python train.py --model="sound classifier" --dataset="read English sentences (LibriTTS-R)" --train_examples=15625 --noise_aug=0.002 --time_shift_ms=100 --n_mels=64 --hop_length=640 --input="log_mel" --spec_augment=true --win_length=512 --targets=["voice"] --num_classes=2 --arch="vit" --norm="layernorm" --norm_position="pre" --activation="star_relu" --mlp_ratio=4 --head_dim=64 --fused_qkv=false --bias="all" --qk_norm=false --layer_scale_init=0.01 --parallel_block=false --inner_norm=false --moe="soft" --num_experts=16 --moe_every=2 --expert_mlp_ratio=0.25 --slots_per_expert=1 --shared_expert=true --patch_size=[16, 8] --layers=12 --width=192 --positions="learned" --pooling="mean" --label_smoothing=0.1 --loss="cross_entropy" --residual_init="zero_last" --optimizer="soap" --beta2=0.95 --lr=0.0035 --beta1=0.9 --shampoo_beta=0.95 --eps=1e-08 --precondition_frequency=25 --max_precond_dim=1536 --one_sided=true --adamw_lr_other_params=0.0013 --grad_clip=1.0 --steps=4500 --batch_size=512 --epochs=147.5 --lr_schedule="step" --warmup_steps=90 --weight_decay=0.09 --adamw_weight_decay_other_params=0
Rows from block 3 of a small sound classifier, named by matrix and row number. Rows with one number within an expert belong to one neuron, the router's apart. Each number is 128 + 32 x the weight over its row's rms, rounded and kept within 0 to 255. All counts start at 0. Numbers have three digits each.
After each expert's rows are labels from the 100 clips, of 14848, where the router gives the expert most weight on average: "top examples" is what is common among them. Only what is clearly more common there than usual is listed. The data: read English sentences (LibriTTS-R). In brackets: how many of the 100, against the usual share in percent.
# router: slot weights (model.blocks.3.mlp.router.weight, 16x192, trained with AdamW), inputs 0-191
# up: expert up (model.blocks.3.mlp.up, 16x48x192), inputs 0-191
# down: expert down (model.blocks.3.mlp.down, 16x192x48, transposed), outputs 0-191

# expert 2
router.2:131168130127106148073115142153119130122178173078074181126131133164085150079097124154112130135138093105183117099115127121138106166134161124106163106136107141085134109153124162102153099141068072107075085130117162123112165120122129116115172141110104126139119112114180125035143135148125101101152135127098114091162110056105078172137149144167155172202095107050124096147139122087136164150152135163142162156192080145140112095097113130115061120157091150100178088145185139155104135148107123168178104107091110147135083095168142086195212171122166106082128109194141168171079140140178063110
up.0:130135138145184132107161125149125066105107119157214118162162181113142158116159118104078177143138084114119134164121103154135114115122145115085058141175128098144110157156157163123136057126122219095163127103155117083089094164095146162117145108187188069140140103165065143142175121071109138131102096137114130110169100156160133140123105122116110120127142097135115144148106101112114122157133156125143139114087128125171142124169130120144176139121149194084101183123101087139142106109157089111094146139155096039135154194045109151141137101134085153191125193040075115079140166155184151158
down.0:161088117114154166162142078165096140121182131123141152109143120154115107130113125106085119154117129093122060106148120142160125138143066126186108157090093116163104100144212048141103141076078115150140174121107149108079102065120096102144133099171137161076119185104169190164102141157106083138130110098092145118144197150147107131181165149113175142084133177154152136136191124125103087136110106092152118196159083097115114196193204151174120163115144102142157084101107089137098141112125087167102154121141119091160119114125127087141166136112148103065145113034144154123158150075155120111
up.1:171179100187128112119084113141184098121075122058083154088113185161076087123141123129141090104080094117139131192164142125118120160091066138119120120079130157179135160146186047046129087157101124125107115154207094132137107103173159114165163160110125191134094100119137181067126152088138128139155121149109095111148099110131189169112179132142102165121141106129157079125132094123154158121127114124132093109157091191151160092124147171132109113099154116109123136145104077103100125121130168137128078161125163121150134147153024148174125164133132135103137118157148053122073120145165177081
down.1:142060173123134078155110091196122136130115073106111085071134138115121125158147120170146084091061124180146088134153118168090157106103090076169124141131124105156150123136079098127158153125174141167166124151138113133166099122139122128107169130142164131151021129146088180196143117137133157124127126098209172116083100073124172155175116165138124086076090117165128092135123149143115130163123119139113132146121133079077135091145064132142117133118121154129086137131168176085139083124193123132165094148114180062084053129174099130098057089156134132146157183137102134173105150116101191116
up.2:146082106136104116100143116138110098166141113095112145086155123110094134126153176150099142150064164108127146105170143133083145140176091095139098129127146154178158119126186098072120138135115127108144098099163115130099126202190083145139120137074075125134079177133061160109126129130150162078102195120102102120170157090146162167054182105073083154188162113168166129140124168167112090130135094112122150153155094106133112137147053192083090136141130154118102161195162140096137174090117171101092137112122211097138103143113133122139074195150088126124122139150173094184111137129196182102
down.2:086124148195139099122125123152185163090118114088090078161149181120144098193130085086061079123161112136170137109152081125057134113122175081188116157134150117166109172139112144116152162075165115090172136076162099080112123052113075107161115127169140161073090115104045093161063090101094115186126134099101127140108121171126132167182116139144140095092121121120104118135091127117140145117167154149134137119115098145112174163142077148142150083105114183113144153073105113153126107140156100105124155156134133084131148130255109108112139142136115088175119144097101158129081160127100151164
top examples: voice: female (100 vs 52.4)

# expert 3
router.3:145079116177105127139139148159147101144150150104080193175172158148124095102159122090169132143124164089139119122118151170143159123106074101129108139083153122175122138140126135162117071099106145152068143189194180125125082150123091132207156065124078127121069127122095073132114112145098068087195090115071080114102126123095163105130117161122166137160040143150147086173177126103117115172115120111149111146103147119149094085166131122061090108088115114045146116153119138076068092171150080144075146161109140097170143170126076127142137176111145174114120129081153115132094100095111110110
up.0:123119151140176129144134112090092128145119092177204095115079095111084177121113112132053132124183162113080168100106074121101156104138124114142102152146093084135171143141111159133193098095143111163061087105143093077120130114087215140111113126128104149130155134152169122127132146084118145139109120104162173102153145145090149199144146140109116073174143132055131107147145128085109139085135130171099083115094123109181154133081113087175196092166146165098174147082184110152167162097141140115211133106134088148071098103145137151131111153088103047163192087142118143098122136131101102171
down.0:130124165120107126114143140166093134184145157098093139164089157178085116186156086118127135131163122157171100135208115118145152131128106185153143115139104128059156120110098117117113143063090128072158115148095118144137124129113071148162158154186168105119145122093114093095140150108054112118096104131137127132113099106125055068044177108109163133088122142098098088087066135127092149140145135066135131111120148111125132066178134095119133109153105022136125064130124108219194158145152097177136118080085198101116144139131160117078137141160129106133144175163141128127133106070084142148
up.1:138129138128128101139117085126147134111092123141167091100109131126145155115105145185090140108112136117117176076115094128139081142146146104105097131130080107134113157096163146115172140142199083136164124119086082148166126093129169103027129138158144119100118091168198107101123150062135228065102176126152141164117161137128178157166139101088121097160157074051143162109107098107141087116157124169114132139111152102175138108036125145161153156130141163112177152094157143114194163117119151079176176106122164129083102124128134124163125073113089105168209152159130105150168157087113197153
down.1:202140133187125146095081209116090083118107191105086112155204130163115059149132102129142101163093180141090158053157167086196173118166097128128165158095173114103116098131105106209140167112105175156082139160156089122079097187210092129105164145141083087148099106116182090115135156137106138112138118152090091135166161122117095126115125150161111124116166132150151149146064151163079053158147128080129087146168090143152119128137121148084158091083176122148139157121103150149144092092109163175154130146125108151116155129102142089122164133136163139149136123093161169123140117116128115077
up.2:110178186111069119142091104131133095081125132137149112080070140100138171134157095137120085156124129184108194191125113128126131112132135103151117113127104107183141141139158157075178119108161097155105162121110099091111130123129186161059159114088158148148122054143184118125069156101145149087153181105140159096119112131159188170132105107112145106110169097119137130062151122139087119080136113159103128053063106094161168179106103147159102094048161148094124170127143109147136127120147164169105146153196104109111138136072200160111154139131070103204113179108137084089100132142081141152
down.2:140188117096072092142142102162129135115136101132083076112075186097148139103161171126113148133123126111077098120058111059144141128141120112096129123165131132208154102110122166118110197131124091128198179058165136110101130135076125075128114168142112147201107129124144081112145159153099140116214139153161200090144129041178192113122128093167119155129163068098159128140155142096147109137101139103153147129170137112240130183121130158132126124121137141142094127131116104204136179116132079115099106115098120110133104123093181084153138151096130146142160126116105173137192146127137106140
top examples: voice: male (100 vs 47.6)

# expert 9
router.9:141146134128113060093168143134094191153117113128147182141135124115105076132131127097148131159167157113113138108100155150177091188101179167074136066090147087130103115144180144149121077104156147171077059143110183109138115127132115149107128150089054104174118138175152078140119094054100055089197149130091159128156148070039124120122101134138129179122134143115207100107142126157111071161115128162164153087132165134157126134109147156203125147064129124118146160070198105130168108079161140150118108117145107116120140127187141176167135120120172144122126129140157140086098114139140117076
up.0:110136144128130121129124159112086138160145135143133104132140191157164122121157152128061156118210171124110145131113130115182153086163148089093113106168075083105136115128120093130177125103104127130115111102153101094116128166153203190104138097104124111076032127087135060148112165135096142116088086156152144182149117118178136166118140091107178084154154079118138118145129103185142152115128099171158163104140127190164104165177144186125085072080167163111126138078131191175123205113118107170117146173155167131135089161119157160137142156142080175133109150100111141161132205064159103165
down.0:142118151135112128070217202107138147103104110187156147167134120144115097091123109188089150176182127099167136070099159115099174060142127172165110123121149182046142133121059147146093148115101138077087178122099143125061120101203171134148166132167164120147136126122133168102125109100141124107152145159178115156112125098122095068087135151086140065127109137115170122217136086118148113134149123110159122173122206148160112150106108160102098134124123104120126131144100082173163148112122071106125144135155081142104172059166182090163172091124125146083137111164159136103110148090117117141
up.1:138123092160175118176102103167062163146153110103155103155130128113086191066166070160097136114128134112140105173162106136136139124124125125169146168080115127117191127147071073127154140154115156095111201101184089052125136124209105150072201131165108115092118104149075124127117100092084128108126114175117130115138144156143185175102127123111145097123060083160123146175096138131160140120116115137126158161115135156122063193195132104086156117102121136102154109107152068125140164120111129096151178077141126122130098160052145157142134167159057103157114085100097095169097159084142163101
down.1:121126141153125160116177168048112113191112120170112154155109066201158093140126118146152133095119102162126130133128174161146139137119164178162080113070123085098080132134163141135170103130159198059086109159112153084100114089122137125150093102163136120122156088191153152140129156127080110107100136137089173124062065198130132075137141094158157109103148118116088155065182139148089154128149167128089149132132150129117113077146133092118112140117155133109140177130143159192175201153158164117108089110169108099203119141133107093144111129195112121126093080171145036095127154117165118112
up.2:087146154134148068150063138133157179103120129153118123145081132212147156129067132164079108070219093134100129114134134106135081107112139137167132090075161087090096153125077124145123151109204128119110140126119076106102159149114161108163120125122146137133122105165179132147067132129067111086131145104142156127144013204107094154123157105075166084126091100103115167117105135058160158127191182149153117123153095156187130144123117117120102175141144128105176101148113106099114162119134143115100142067095167137126085129118154138142138106162115188130112158168139151162184149129057164132
down.2:122162166128135107063072142172162092100115102155120100082137128085210075137089137106172094084159132100135144121157136165134170154192083139147157106068093105133120158225125087131124098158133133167189135172173159142123108156141065101091050216117133116191161115113094132126101181100143130130127084141185154144119060093086144084072093170159139102116165100142155124139133105129134109156098155095162112132072146106150131161065081127144151108126156116127114128109192156171064117158134103119134154125098108103110147087090117166135109137132141110151161116095137169129129086156104107183
top examples: voice: female (80 vs 52.4)

# expert 7
router.7:142152103058092097117125145164145104119105168109174179158134155171122141081140097142157116157100133122119102117117168188181147108119178204154110156128113099144066114134113163137131106106136127127057088180139150107113118114130102153141071120146087144189163141137140131095143159081145144156153088131094093127129140133124111114140097104158165186120147158148164098131102135125137115099120115188195113162135185148107120051083193071112129090052069100164124158103123172125075088158090160119141145126115109082163187164156163165178122055108122117124121093094172069134120139078132183058
up.0:114143147111141110087057121115090162116158160167118144139103095137172136114133148115104125160174138102116141141119118118119128075143130117171094126147197139091160088106080115152163116122179170126076205080119107134106147119108151131110174125119172126086091080134125078078102082123103086134103087136148187121105140160154171179112162099078179076175123134099057155125125063125180175104134135108079145138090089093132100184117137155085092110147152128069187104131170087168161147097157128163099134085098159140081081157086140134094144131151129113194114154174123122171178193106077066155
down.0:085144097193136132116127101085159203133058117076099108155156169124160092187091154106151175134154137091120170122110158105131097148164108150143127160165119142101159181129142123159155162119195103101161153119098137075097075105139115120152117091097168113118077136089134110139072050144133128139157153146097088080154067134126102100106122094137116204076116137138101158161149072119126152135127140063148122151132162148145091104147083015090136133126126120135120121127160109132162118111139115106118140094138094105116097074114133115172172112151054099081163161084109103190058169161162098082
up.1:106109096164084132167173095136080153138162105194149140104098105101086200141139161112112134124163171128112134147167125149124113111110143069096132161129109140134159172110144129139180167148160115092155189109126086161138114103148191183148162107055140125045121136123108091159136078145113126133100111156122115097143095137159140178121117075095161118167131109092111142103153073125199125120144150116120090078112086118116129134179098168139124092105177185084158117166161068111164131092187087163094118112158139166078097150098091106101131157101096044144127177121107139115167185103185046161
down.1:168160166128119133102094158097123116151187097136166148139129137101194104152154083101121179138081108152148182156062170150082097146135131052116054084154115134132162075147141103110096114150017141137127115105111111159098195140179095162092155058090120177152134125071134181139137178133103110123122131148142145157067102076140136161079163147166124149135137084105162107130105101141151130134173082103139137139124136165120136115139196093153081129109074120187130160168171149179145130112160146163108131091116105071132067086099180153117085126131161144117089172156104097136136094099151155150
up.2:107112126137146099121180176058125147109163112102113078148123129126124164116141124105107115133122136064106131114127155130108104181132105113078123145138133188134170093126116137114169128149144139141148136102130089089106190193156140145173198136120186081093075147105118095209156141103068142108154141112169124097144152081134159122110151141119169061139097104116125173202142072116116112092122156153120148104112041134141148132115141135167117109131186216104163142107113113171150148108163219171086165121156118132100114128103083124063120149141060106149145173154116124048099097133074078162
down.2:159099110153108169160136130079131098078053116141125100152079116125083170116108068109184133094147185128101101169101073115096077097146157081107110129128162135185101161141104153096130112126124122126137144138135148121109118077154143081056159112136112179129097145119094178103125142099156122123124148132150090075086113135104090094232112121082095054109182133108149116115148189104146149110152138134051153113184162119162101122202104187142139124120143134133120181168114114083067116126139135130156090113134168152146115135125127182112104116120068048159154090127165157130149150223111121136
top examples: voice: female (98 vs 52.4)

# expert 13
router.13:115157165145136090110134068156099171126122111115082166132159161122103112081190093085132161161138081154138196111126120135136151140125116127106114097104094068175092174079166121141085088162102085141097116119157178143165147143167142133082152089159101114163172121146192151123116078145133169117117127127073095101137101101065126102078082119081082171124141125109176121109197140127147126151059130200156088177123127139107148120076182086139089127108062112107113126091148090096134073125090096121139082144084108150145124154210129096117140124123170076079176103115192102155100108149119183142
up.0:152164133129101121097072154100109102130157161182193114129079099147114092148105157081098102094111235111062106135151146169162105130176144092138156155161096149109132090112079215147165138097139132075082151078097097119127136060141110147183177123134155128149101178139172131120099129127119092101148170102155167141109179107161114176126112079102154136168105137178101138123082127083134131079145090066166128072125133106133118108152139195127113086069106142127140108136162114140117157138156155114114156119153119139141179055138147154160153082127096156140051128143149092149047128091133078118
down.0:152135167095185093089171107138107089130132108094118108107091178180143171052098114147086141101180136113134140118135191086114142181105165147187151134138144171144119136147123137120204143122171186175120078123114120124117143113074129094099158127136109124054179079214150160131101142137134141126092129152116106130077129158093113099168142128137125126179110140100097116143131076082135124156110113198093114107102165202121133101059113095127113110201104145171137095164112145137128176124127154177122157138079175138151062109096082156137095062132137129095201123182103171159113092091124141136
up.1:078182108113112103172117149118081115129114103157144112135092152182089168128092149088138158100191129088073113139155093121113105097182173138088142175115150132104143125172160148163141099091155132128094168115152107093082137134115157162180119132092148141093109110116099094144144161138093138099142152153130154197102155138186146153132127098128174116165175107163097162181107134134089152106159088111135137101101162088167065161122092164107150130106205164071151118148142125123167192119165150090062146117171149109155135117076131134145187183134099100162092136066045136063179138097117061179
down.1:173174163163121142079094125119107147120130117140106120147071087130177106173111105112133119157168059095128105208148165187163094111180123137146143171139111124112122108135096146079165071160183159185147105124156131150155173128160106111126125143081153120146072159109115091131077067120140130168077156069150140107163136101087172147101040131102093111135109111100150111099099159175121165132121098144149106123093134099102126104117105094130109057177129125091091148162162037188135122107085110066117120136093106136147137109181162151088157149162152087112170112161150169182161100051106120128
up.2:127146122148120116144144130081079091106183145130171136152097132100155072114118119104091084133136182067087055179148122127129110148132126098181124163188162145147136139102136138181181130053165158094197164049105108094143143093129127157150138153107116081124103117147099115133086173097065126131095153089160168198110121098148133159128148127169128097142088135181097109157085127154121149079146137099131179112071122111138097124164097186076158127120181134081180181132099129146122139106176127141090144129115092114147122092106183172124201149140090185175067168126136148151092125108081137079
down.2:133126104106111052055118173095161148116074184153077128135154107136143180149142132162138169130164116064120129122111127199085166158152185134114168196097122118087122086165130109139066113155055124107126147138109155129151150113111119056125165135107131121080085113106113110166081157140112156141111132128140193168133097148199091127138135102134162152114131146171150156093131115115139143118105139122136178064122184119108163155063106158121111102195114161093109128131131110114065101121132092099138160160200196123180122176158165157141168121075165126081140139190124155064099140099169119113
top examples: voice: male (92 vs 47.6)

# expert 5
router.5:166109104161178124119170127107137137152096148105122127158101152107131150068191106059201176106092140161114146169116158130121179155143138153113122142160090139178144113140127117099103124143119133125119123148177116054172116188072075174192076083174066158144139168095067162120182170128131140170155126136101113115207089152118124101079135123101059133097149157139173082127150119156087146123105118140108125185110141154173171130154190129100061079077105135130116193123173174154084147176121164136101110140132119077104149161169105195144119132122134119129151091095099128153106141077136145102
up.0:119166130150176104072167141061131176129125142131109145142114073160153133091103108119171162135131154106126109146105120071189127121190139094123209144172109147109114073193112168159129178098118174085121138112099144081170211115097094137122100112155092138162187203107100157126148118152124128127103150148090129175201121170110067117116133101076110147121118143172081178136084147132114121127156096090134157170126148116120128137138158081140128123203070135177110145141154165196116194153096152106149098084148085110130130059143170171095122157147115135088132102096126142160118151092072085114
down.0:129150098100164110099129157090132137161123163148182155109074161174107110060108146092108166178178199103113131089093149114135130149160135102169123142141138160084133133110132141171174101096107152137074171100084112141098125170151164145165151096091093163098132173119191175072085122175097145087120152090118159111135114165149087118122183091106170164159138127117104179126099152098158111109173118116120082122199159159106089086100186110125089107147103137185177126146202162087181165142141135121102122098087152111171131089066106144137115069128088126071121073126182133121138146093156095066
up.1:059161160126131127199130122123119153127142116122177150114111114129134132166120165150112136127200118092080146114102100084138097070154118127127119118128157124069107133109105136159185156097182135117141151153088120120126175098131134094093149162090129061131100083178122052171089090077119187063108139132128178117116092135171149151182125080085109049153081080097106142188131122076201143098149160129146127122105114106168119132129103128117133088156157149115211136150166114124179202116160136115105108068096151131103098113102168101101162149132078084168154161136130161134134141075092153203
down.1:158133154101155168178114133167169157125165118087088089105136138123062148145153174133164072123100139097087139196148119184099130104180160122139137124056086180127123185152118102094127149105118112108102091098127122150128158123145178186110160150153170150124150149119177143128142119112175146120119088138144109175143141159104104169199149151107104090159135130070049111167099146141207163171164139152169087144137178090072153144092128119109193108086132122161116129087179085164133122107159141102158104110143174180072072038119125132139154175112161107090140144096172093137114145157125179136
up.2:060133132143114119163105157172168065069123094097179163107084121139100115152129105117098110119166158138077146146155114129136102115118078149148129090117155098107127161117149172142162170124149106095101119086111083076099186062170172135106158193106136135126130123168156100135031075087141144102122148134149156148122115079189142155150123106074131082141077132106150096132123084111103117046172152097141148090105123113150137173161118156121133089101180116099161125097160072085182121129134113139112116125177110131150069122086180130211166203110054110154090156137178098113101131133132133093
down.2:105081105098065129146127111116129071114157133107160102185142140130141153146112179131186103134116158164112169121086105124149091113113106119096110210128085098126072142177137160183166152097158086125100139133092089083166089154151179149080162138122100137156132133157186142117123121146121098105045132136159159151121140056145114079111091115119086144142090133108167175086105130076121054152125102108091105121116106133087092117144152106143067051136099149167142134139177174134124126107124127132141235087159138157071225151088134084121159105131106132160090124161122143079081119097105149148
top examples: voice: female (81 vs 52.4)

# expert 15
router.15:125105111151129130148132108146065124130131087170134159164104137123146158093127105146077139104180144178066131161105135164098151112123157138088112190104127101108127177122082134126137135097087142103120129111132136056101077100132155156187180062181146161077145092093147159153108126168158128198167060100104131091168098185168125130166096102199155148154190134163102115091153115106147155076096162120107082056161153174118116133147085090174106124112148100098139126137111091104080135155115068130097150128126161163148152145187065120146095081095143118093146112080060137161161137084179104100
up.0:099223135100082084158132138109166094087160183137121091109135142096144089121151102129117101129095111127100153109120153051169069099182088108120102090127161167167159137140183105091164144144136141127068097077118099155131069113139136187096174171079093125175096183147126046090135081074104111079061174153151159172114115131137174140081127113098103126103148108135166084132121121148108096120161109141129144134122147096180143180110175176139080142128142173094120122165143092175195155067106159155120127110090110065081121155107146100163128141156127121138123134159164088131107107172093131138
down.0:173126112070121131100178175155134131170149099163059158076149168145203171149146122209097130073158165120118160154066072153155108164113180072176130104169183111081071112155104153125143120124117158125159056150096083073106113150126118054112149110095120180084219148138115155104155114137132191118064116140137128121115112152109104165116166129101137133171133130127107148187070124148117138095124107107086144135110104144162128140096138140146162131102096088173163117174123120119121079168115123090113077126143109155164137117149127148148142120188170167153061181150172156140130143164132150120
up.1:122182107147158085090123123096160110064104119095147112040102180134089082078148156148143113161085137107162133122120134109113083142137103098110068105103137148177166153168181096081118104137132082155129066148127117160126095132147142125139149143119099161154073154179121141065131089100127151117153182109137116136153112055139173108123198089100097138128158124153184113127126126133132114139143148143158122154182034135205206145117169145139104096141135157158112179123177112155190089072143189098105101131147118077116119155150116131164144183129074102178131171142143111096104131171129198125
down.1:131137149087146111121158100155116156142154151157123129158143130139155112117112145117141137088119096141108071117131154108136171086114180181124121145141141177121058099094186135111167067120173183151159141132115142031173107163089152160092116130150123121131197163160082072121143088116159207160144091153119156119142144135143140154133091158165093154126137096057104128148109138194122182195122104132147170166055134154139165136113084170105101123085113144159116100113116080086135134129161170173109091139082093148155100160020147135167107137089148125065179088159109135170163141132120122069
up.2:151138112110135177088125103138072124131145105141192073120103087175105195118112130148101092099146177136093111161153091153100129194131160078155102133167080158108157064102091152129191129113132062147109140100090046114100201100082157120122149122153169192107110088114160143126119120143119142118079108122222180138065127109153136217141122119125156079173097096112103146120085097134158151075163055152148140097112076115086092128134097131127108117117153125056181153135138143128116134104129129120207140089154144165129121102111157099099105084099143092147104097165107144144144112082120129126
down.2:110121207136134083098142119192139130121124111108092112101102099103134129130110100139137158130160104108125194153102041108104066149129167046110164182127084125165056110187123182118130179107147101137166074092092111166180166048117126071064134139111102181140164095148123088175098109141141114131155100218153123153105087106157130132153070141152124065137157094130147147109076132120135180075137128128070150131093128092158148133155127156140145120147165121146090132140164172093056093133139144152159195160164133174153132146137099122137161109085119134117147091157127110139091121141146175128
top examples: voice: male (90 vs 47.6)

# expert 8
router.8:079117138113101113109138099105179120115134185181117142104126064108156084201103142119138150136136103153080075104116121111172125095168064131137154133193144091070084086152117162154092156173159202174133099118129147119126144085137140114097125204069136120145124128114093107145105122113124090125090163194165175145153106159143066129172106106155086135119120177158070111154052154184069151121146107105136128128083197090120110114091174102108202113111075070122118117149166188119157096118130065186135081114113084162125121104112154112124174142147163130120113113149147133152157102153096141127
up.0:119162096186188124148170154109103125082113108161145131154137155126126109097164121101119120118140138144106153165107122138135091119098143086065124170124130175187163190066187154084133111095106143085107145146137096135124121107147144126140179077126141114100095131096162153089106099138102130174161072085065174122088130074117143149147153113109147127150155127140164120151181078122130137087114110155119128125106073150221169078156141120113115058069163170146142126087064133113165134119185178121074172149201131142103131188154152128153117153097157136189071133117073107077105175075150121188
down.0:085102160173170169113134159170123131121093067084162150126141104081138100139140126132135061087151096137157150173163161124128145100103115230088118178119131146199125188193198176137124157141111135088127102167147151084160136138148110117103111095150203150153111104125110031167149112173134112139154136128184134093104170139157147111105090183150132127123155157102184149177106130172092127136132184094167126169124130167082137161190081121149137115118148187106130134106154166129082121150143094071121167124161143103108107181133084141098086106141134095115162143102090113182128182122169156150
up.1:143128135105133064146154065122128142138128100148117099183126194143080202060068156109082128128128106105081170103163172113086155115077159141132105127166057116149149163108151113107157128146109084124112142088151131151155108104118101108148138111197156088129071157191161134150107139121099133080140126119086114111074114106087146111094133091075136091125206099146158113112191133064156124114076150130181120135150107158168130122168090093118079082069152130092196141072149126140152126118181135131086139198169115091133136116136115152153079104105097142144148201131110178092070137105158140115
down.1:141096079144152157195133077139156158149090087071149101187111133140087137100114147089107106057129103145107134120183107146094188099105166168104132152135137175091069109145158148151146113138172118072091114118155155115161095137089135113125093148168128096089133133134085162185118143061171137177146150146107157094099085133066136108161086106122107100147076129152118091117125164184095126102131142161136194124135120122136159086162114163144134095052157145057126138076062091107107141118176074190123153155134167123084134138105152094065161113112151137142106150120162086159063191093132178129
up.2:179145085187159102165122090107079116104147122110168092155099153149092164068140103101112088110107121126151159147147169190115156149091172121116109119113111163147196161093132109070202116108120098105105123098187054124114120144102152175175187086164108163108077091123160155123133124119119166123148097105117130132092136143156213180108178112105173110116098091116155104145143116075182100127124116125150121094116134164153209172193091144126112140084141169093190161112116112134124176108172140113081156158101149092097121131106112144124081109105084130193159170145060137106103141053126127121
down.2:097107154098094108096107129179170156126107130132147117115121183159084114125154144138101132081085048173082113203120196185067152147134144192115151117120111098168087153056166119116105107116157126129146151121132093151157088122106111112105172080176069130128170117145141144153147111097167127107142097128112123089142138142117116200159028125172129103084162097164114110128126167086101136171148127114090083107123098160111112060110112153126103097117152110080173131126157165105047141159116097168134080141119086081146160138122147091087149132102137134158098109102159124194220138139105146074
top examples: voice: male (100 vs 47.6)

# expert 1
router.1:049117102114094101186152142099163114129090112174120168168154107117174079138128097088147204146164123156099127120101124133211094131108108162132163151141165139133099143145145137172126108091150183080135144135128172047129085138150106145160124108146110057131156171093071083176131114155142067170166132076125120148101100138167073078154122119151100159103136180152087103159169145117080123145126173106140149162124148177092094105177107117129109111182132121114117104163074174129092193174111118079097150140142089131161174153102130148128196161115092167140098142081129133084089111121204114102
up.0:169133155072095105145173114075125093088167201097141115094136143132116082125166137110193134186070135120156151139135150160167124115101066127135054099174169154170131118064209138147151089097164151128144124126110138124198122154126119147160094108180042134179095162145121138133163141101110122130122177130133116159111151087131144128124157133066102168103083150166118104176127173170063074134127113111124156179107144077109158112118161134076074126120131098152116184151124160138116121096105152090092100150102095077118152133060134116090150154142107176158116188109155086075085114119077151144
down.0:098163126076152145096092171109141116126134154136121200129094096179103071054107119137132172123164150102088114092078132158165107125202202129132133138145132056054067139170124146135112140110140100104102134063089138123114173075111161115107145088122130115098160122112171166130103149171137133084102113139050155120193148199158068129134133083129188123152141117125107125092133137068183169138154141142161153147152084201152159115112115154147122136140113145188125130108125096131082156186101134176134157103129115164164095117114118144134170089083078084104117141113111154142113178126162052120
up.1:126122135145123138158125120134137120083171144070133082125152143175083176186145136146118082151111150143139155144108123128126081086102127137108078091131155137170136146125155078124156079134134069131130098144125107129144119128117147140186134161121146126182103106152194097116108122100114126034144197097213115124131110094101171205138176163097096095128113104071123123085118079156169141164129131163138119149124063100121135165142130153159124095056205092084082156133129105143149105063193207204091088150142140127125114141114110084121135098182106109142086153180149079106073114136097158156
down.1:114117080110093113150113151138156056153141158126040118142162088106148113143186153143192143070119132122197136090119188106128143150118127154079078083138087092120126155166065126128142148172061133123086121160147072146158111149102117129100169085112144085143112140105116081133133133146156083127144154188129168146124133075169121051104133136135115118152113157176167145175124135114115068143060147093121151155145124135164095102075133120152105115098133179141125130137181103118056131150169152197113170136078165111128135156173106113063202109120218093123097127109163122114144148116145153084
up.2:179084149114136096108123094182158131083106108126116174163152175125115115158159069139137131084124071200126140092074176201086165098074174177171133105050081089121123180115084098136117141112151136159105139192161135199104120168159119084142126118122142114131141153149143182166134115163107116178147120043105104087166140155126129105179094143173106134082090142153108063120163128104125142173107178143139074131126151182087177114147138089119149127094144094106091150138104077105099101143123093172122125172110169111175110144085074163097106128102170132084166146108137122116107137172150144092
down.2:095140093150168137089136154105138116117112107141148159107072075116209130098121151140115186129138205102128133141101065133204085140176139160038143113103123130136070110142128143145131128082136088082085129155081155121112150113138071118087128145088126118155154133109155067082143149072115138110160128122152149128179121138130068122139170080088134184118200154112121195141100119118145149153145131124083107162091124096157086070104159162118122121139099141171164113111141120133126156165131149115153122078167050178128115096057065164180204169139081162130106145154159135123117113147164079152
top examples: voice: female (91 vs 52.4)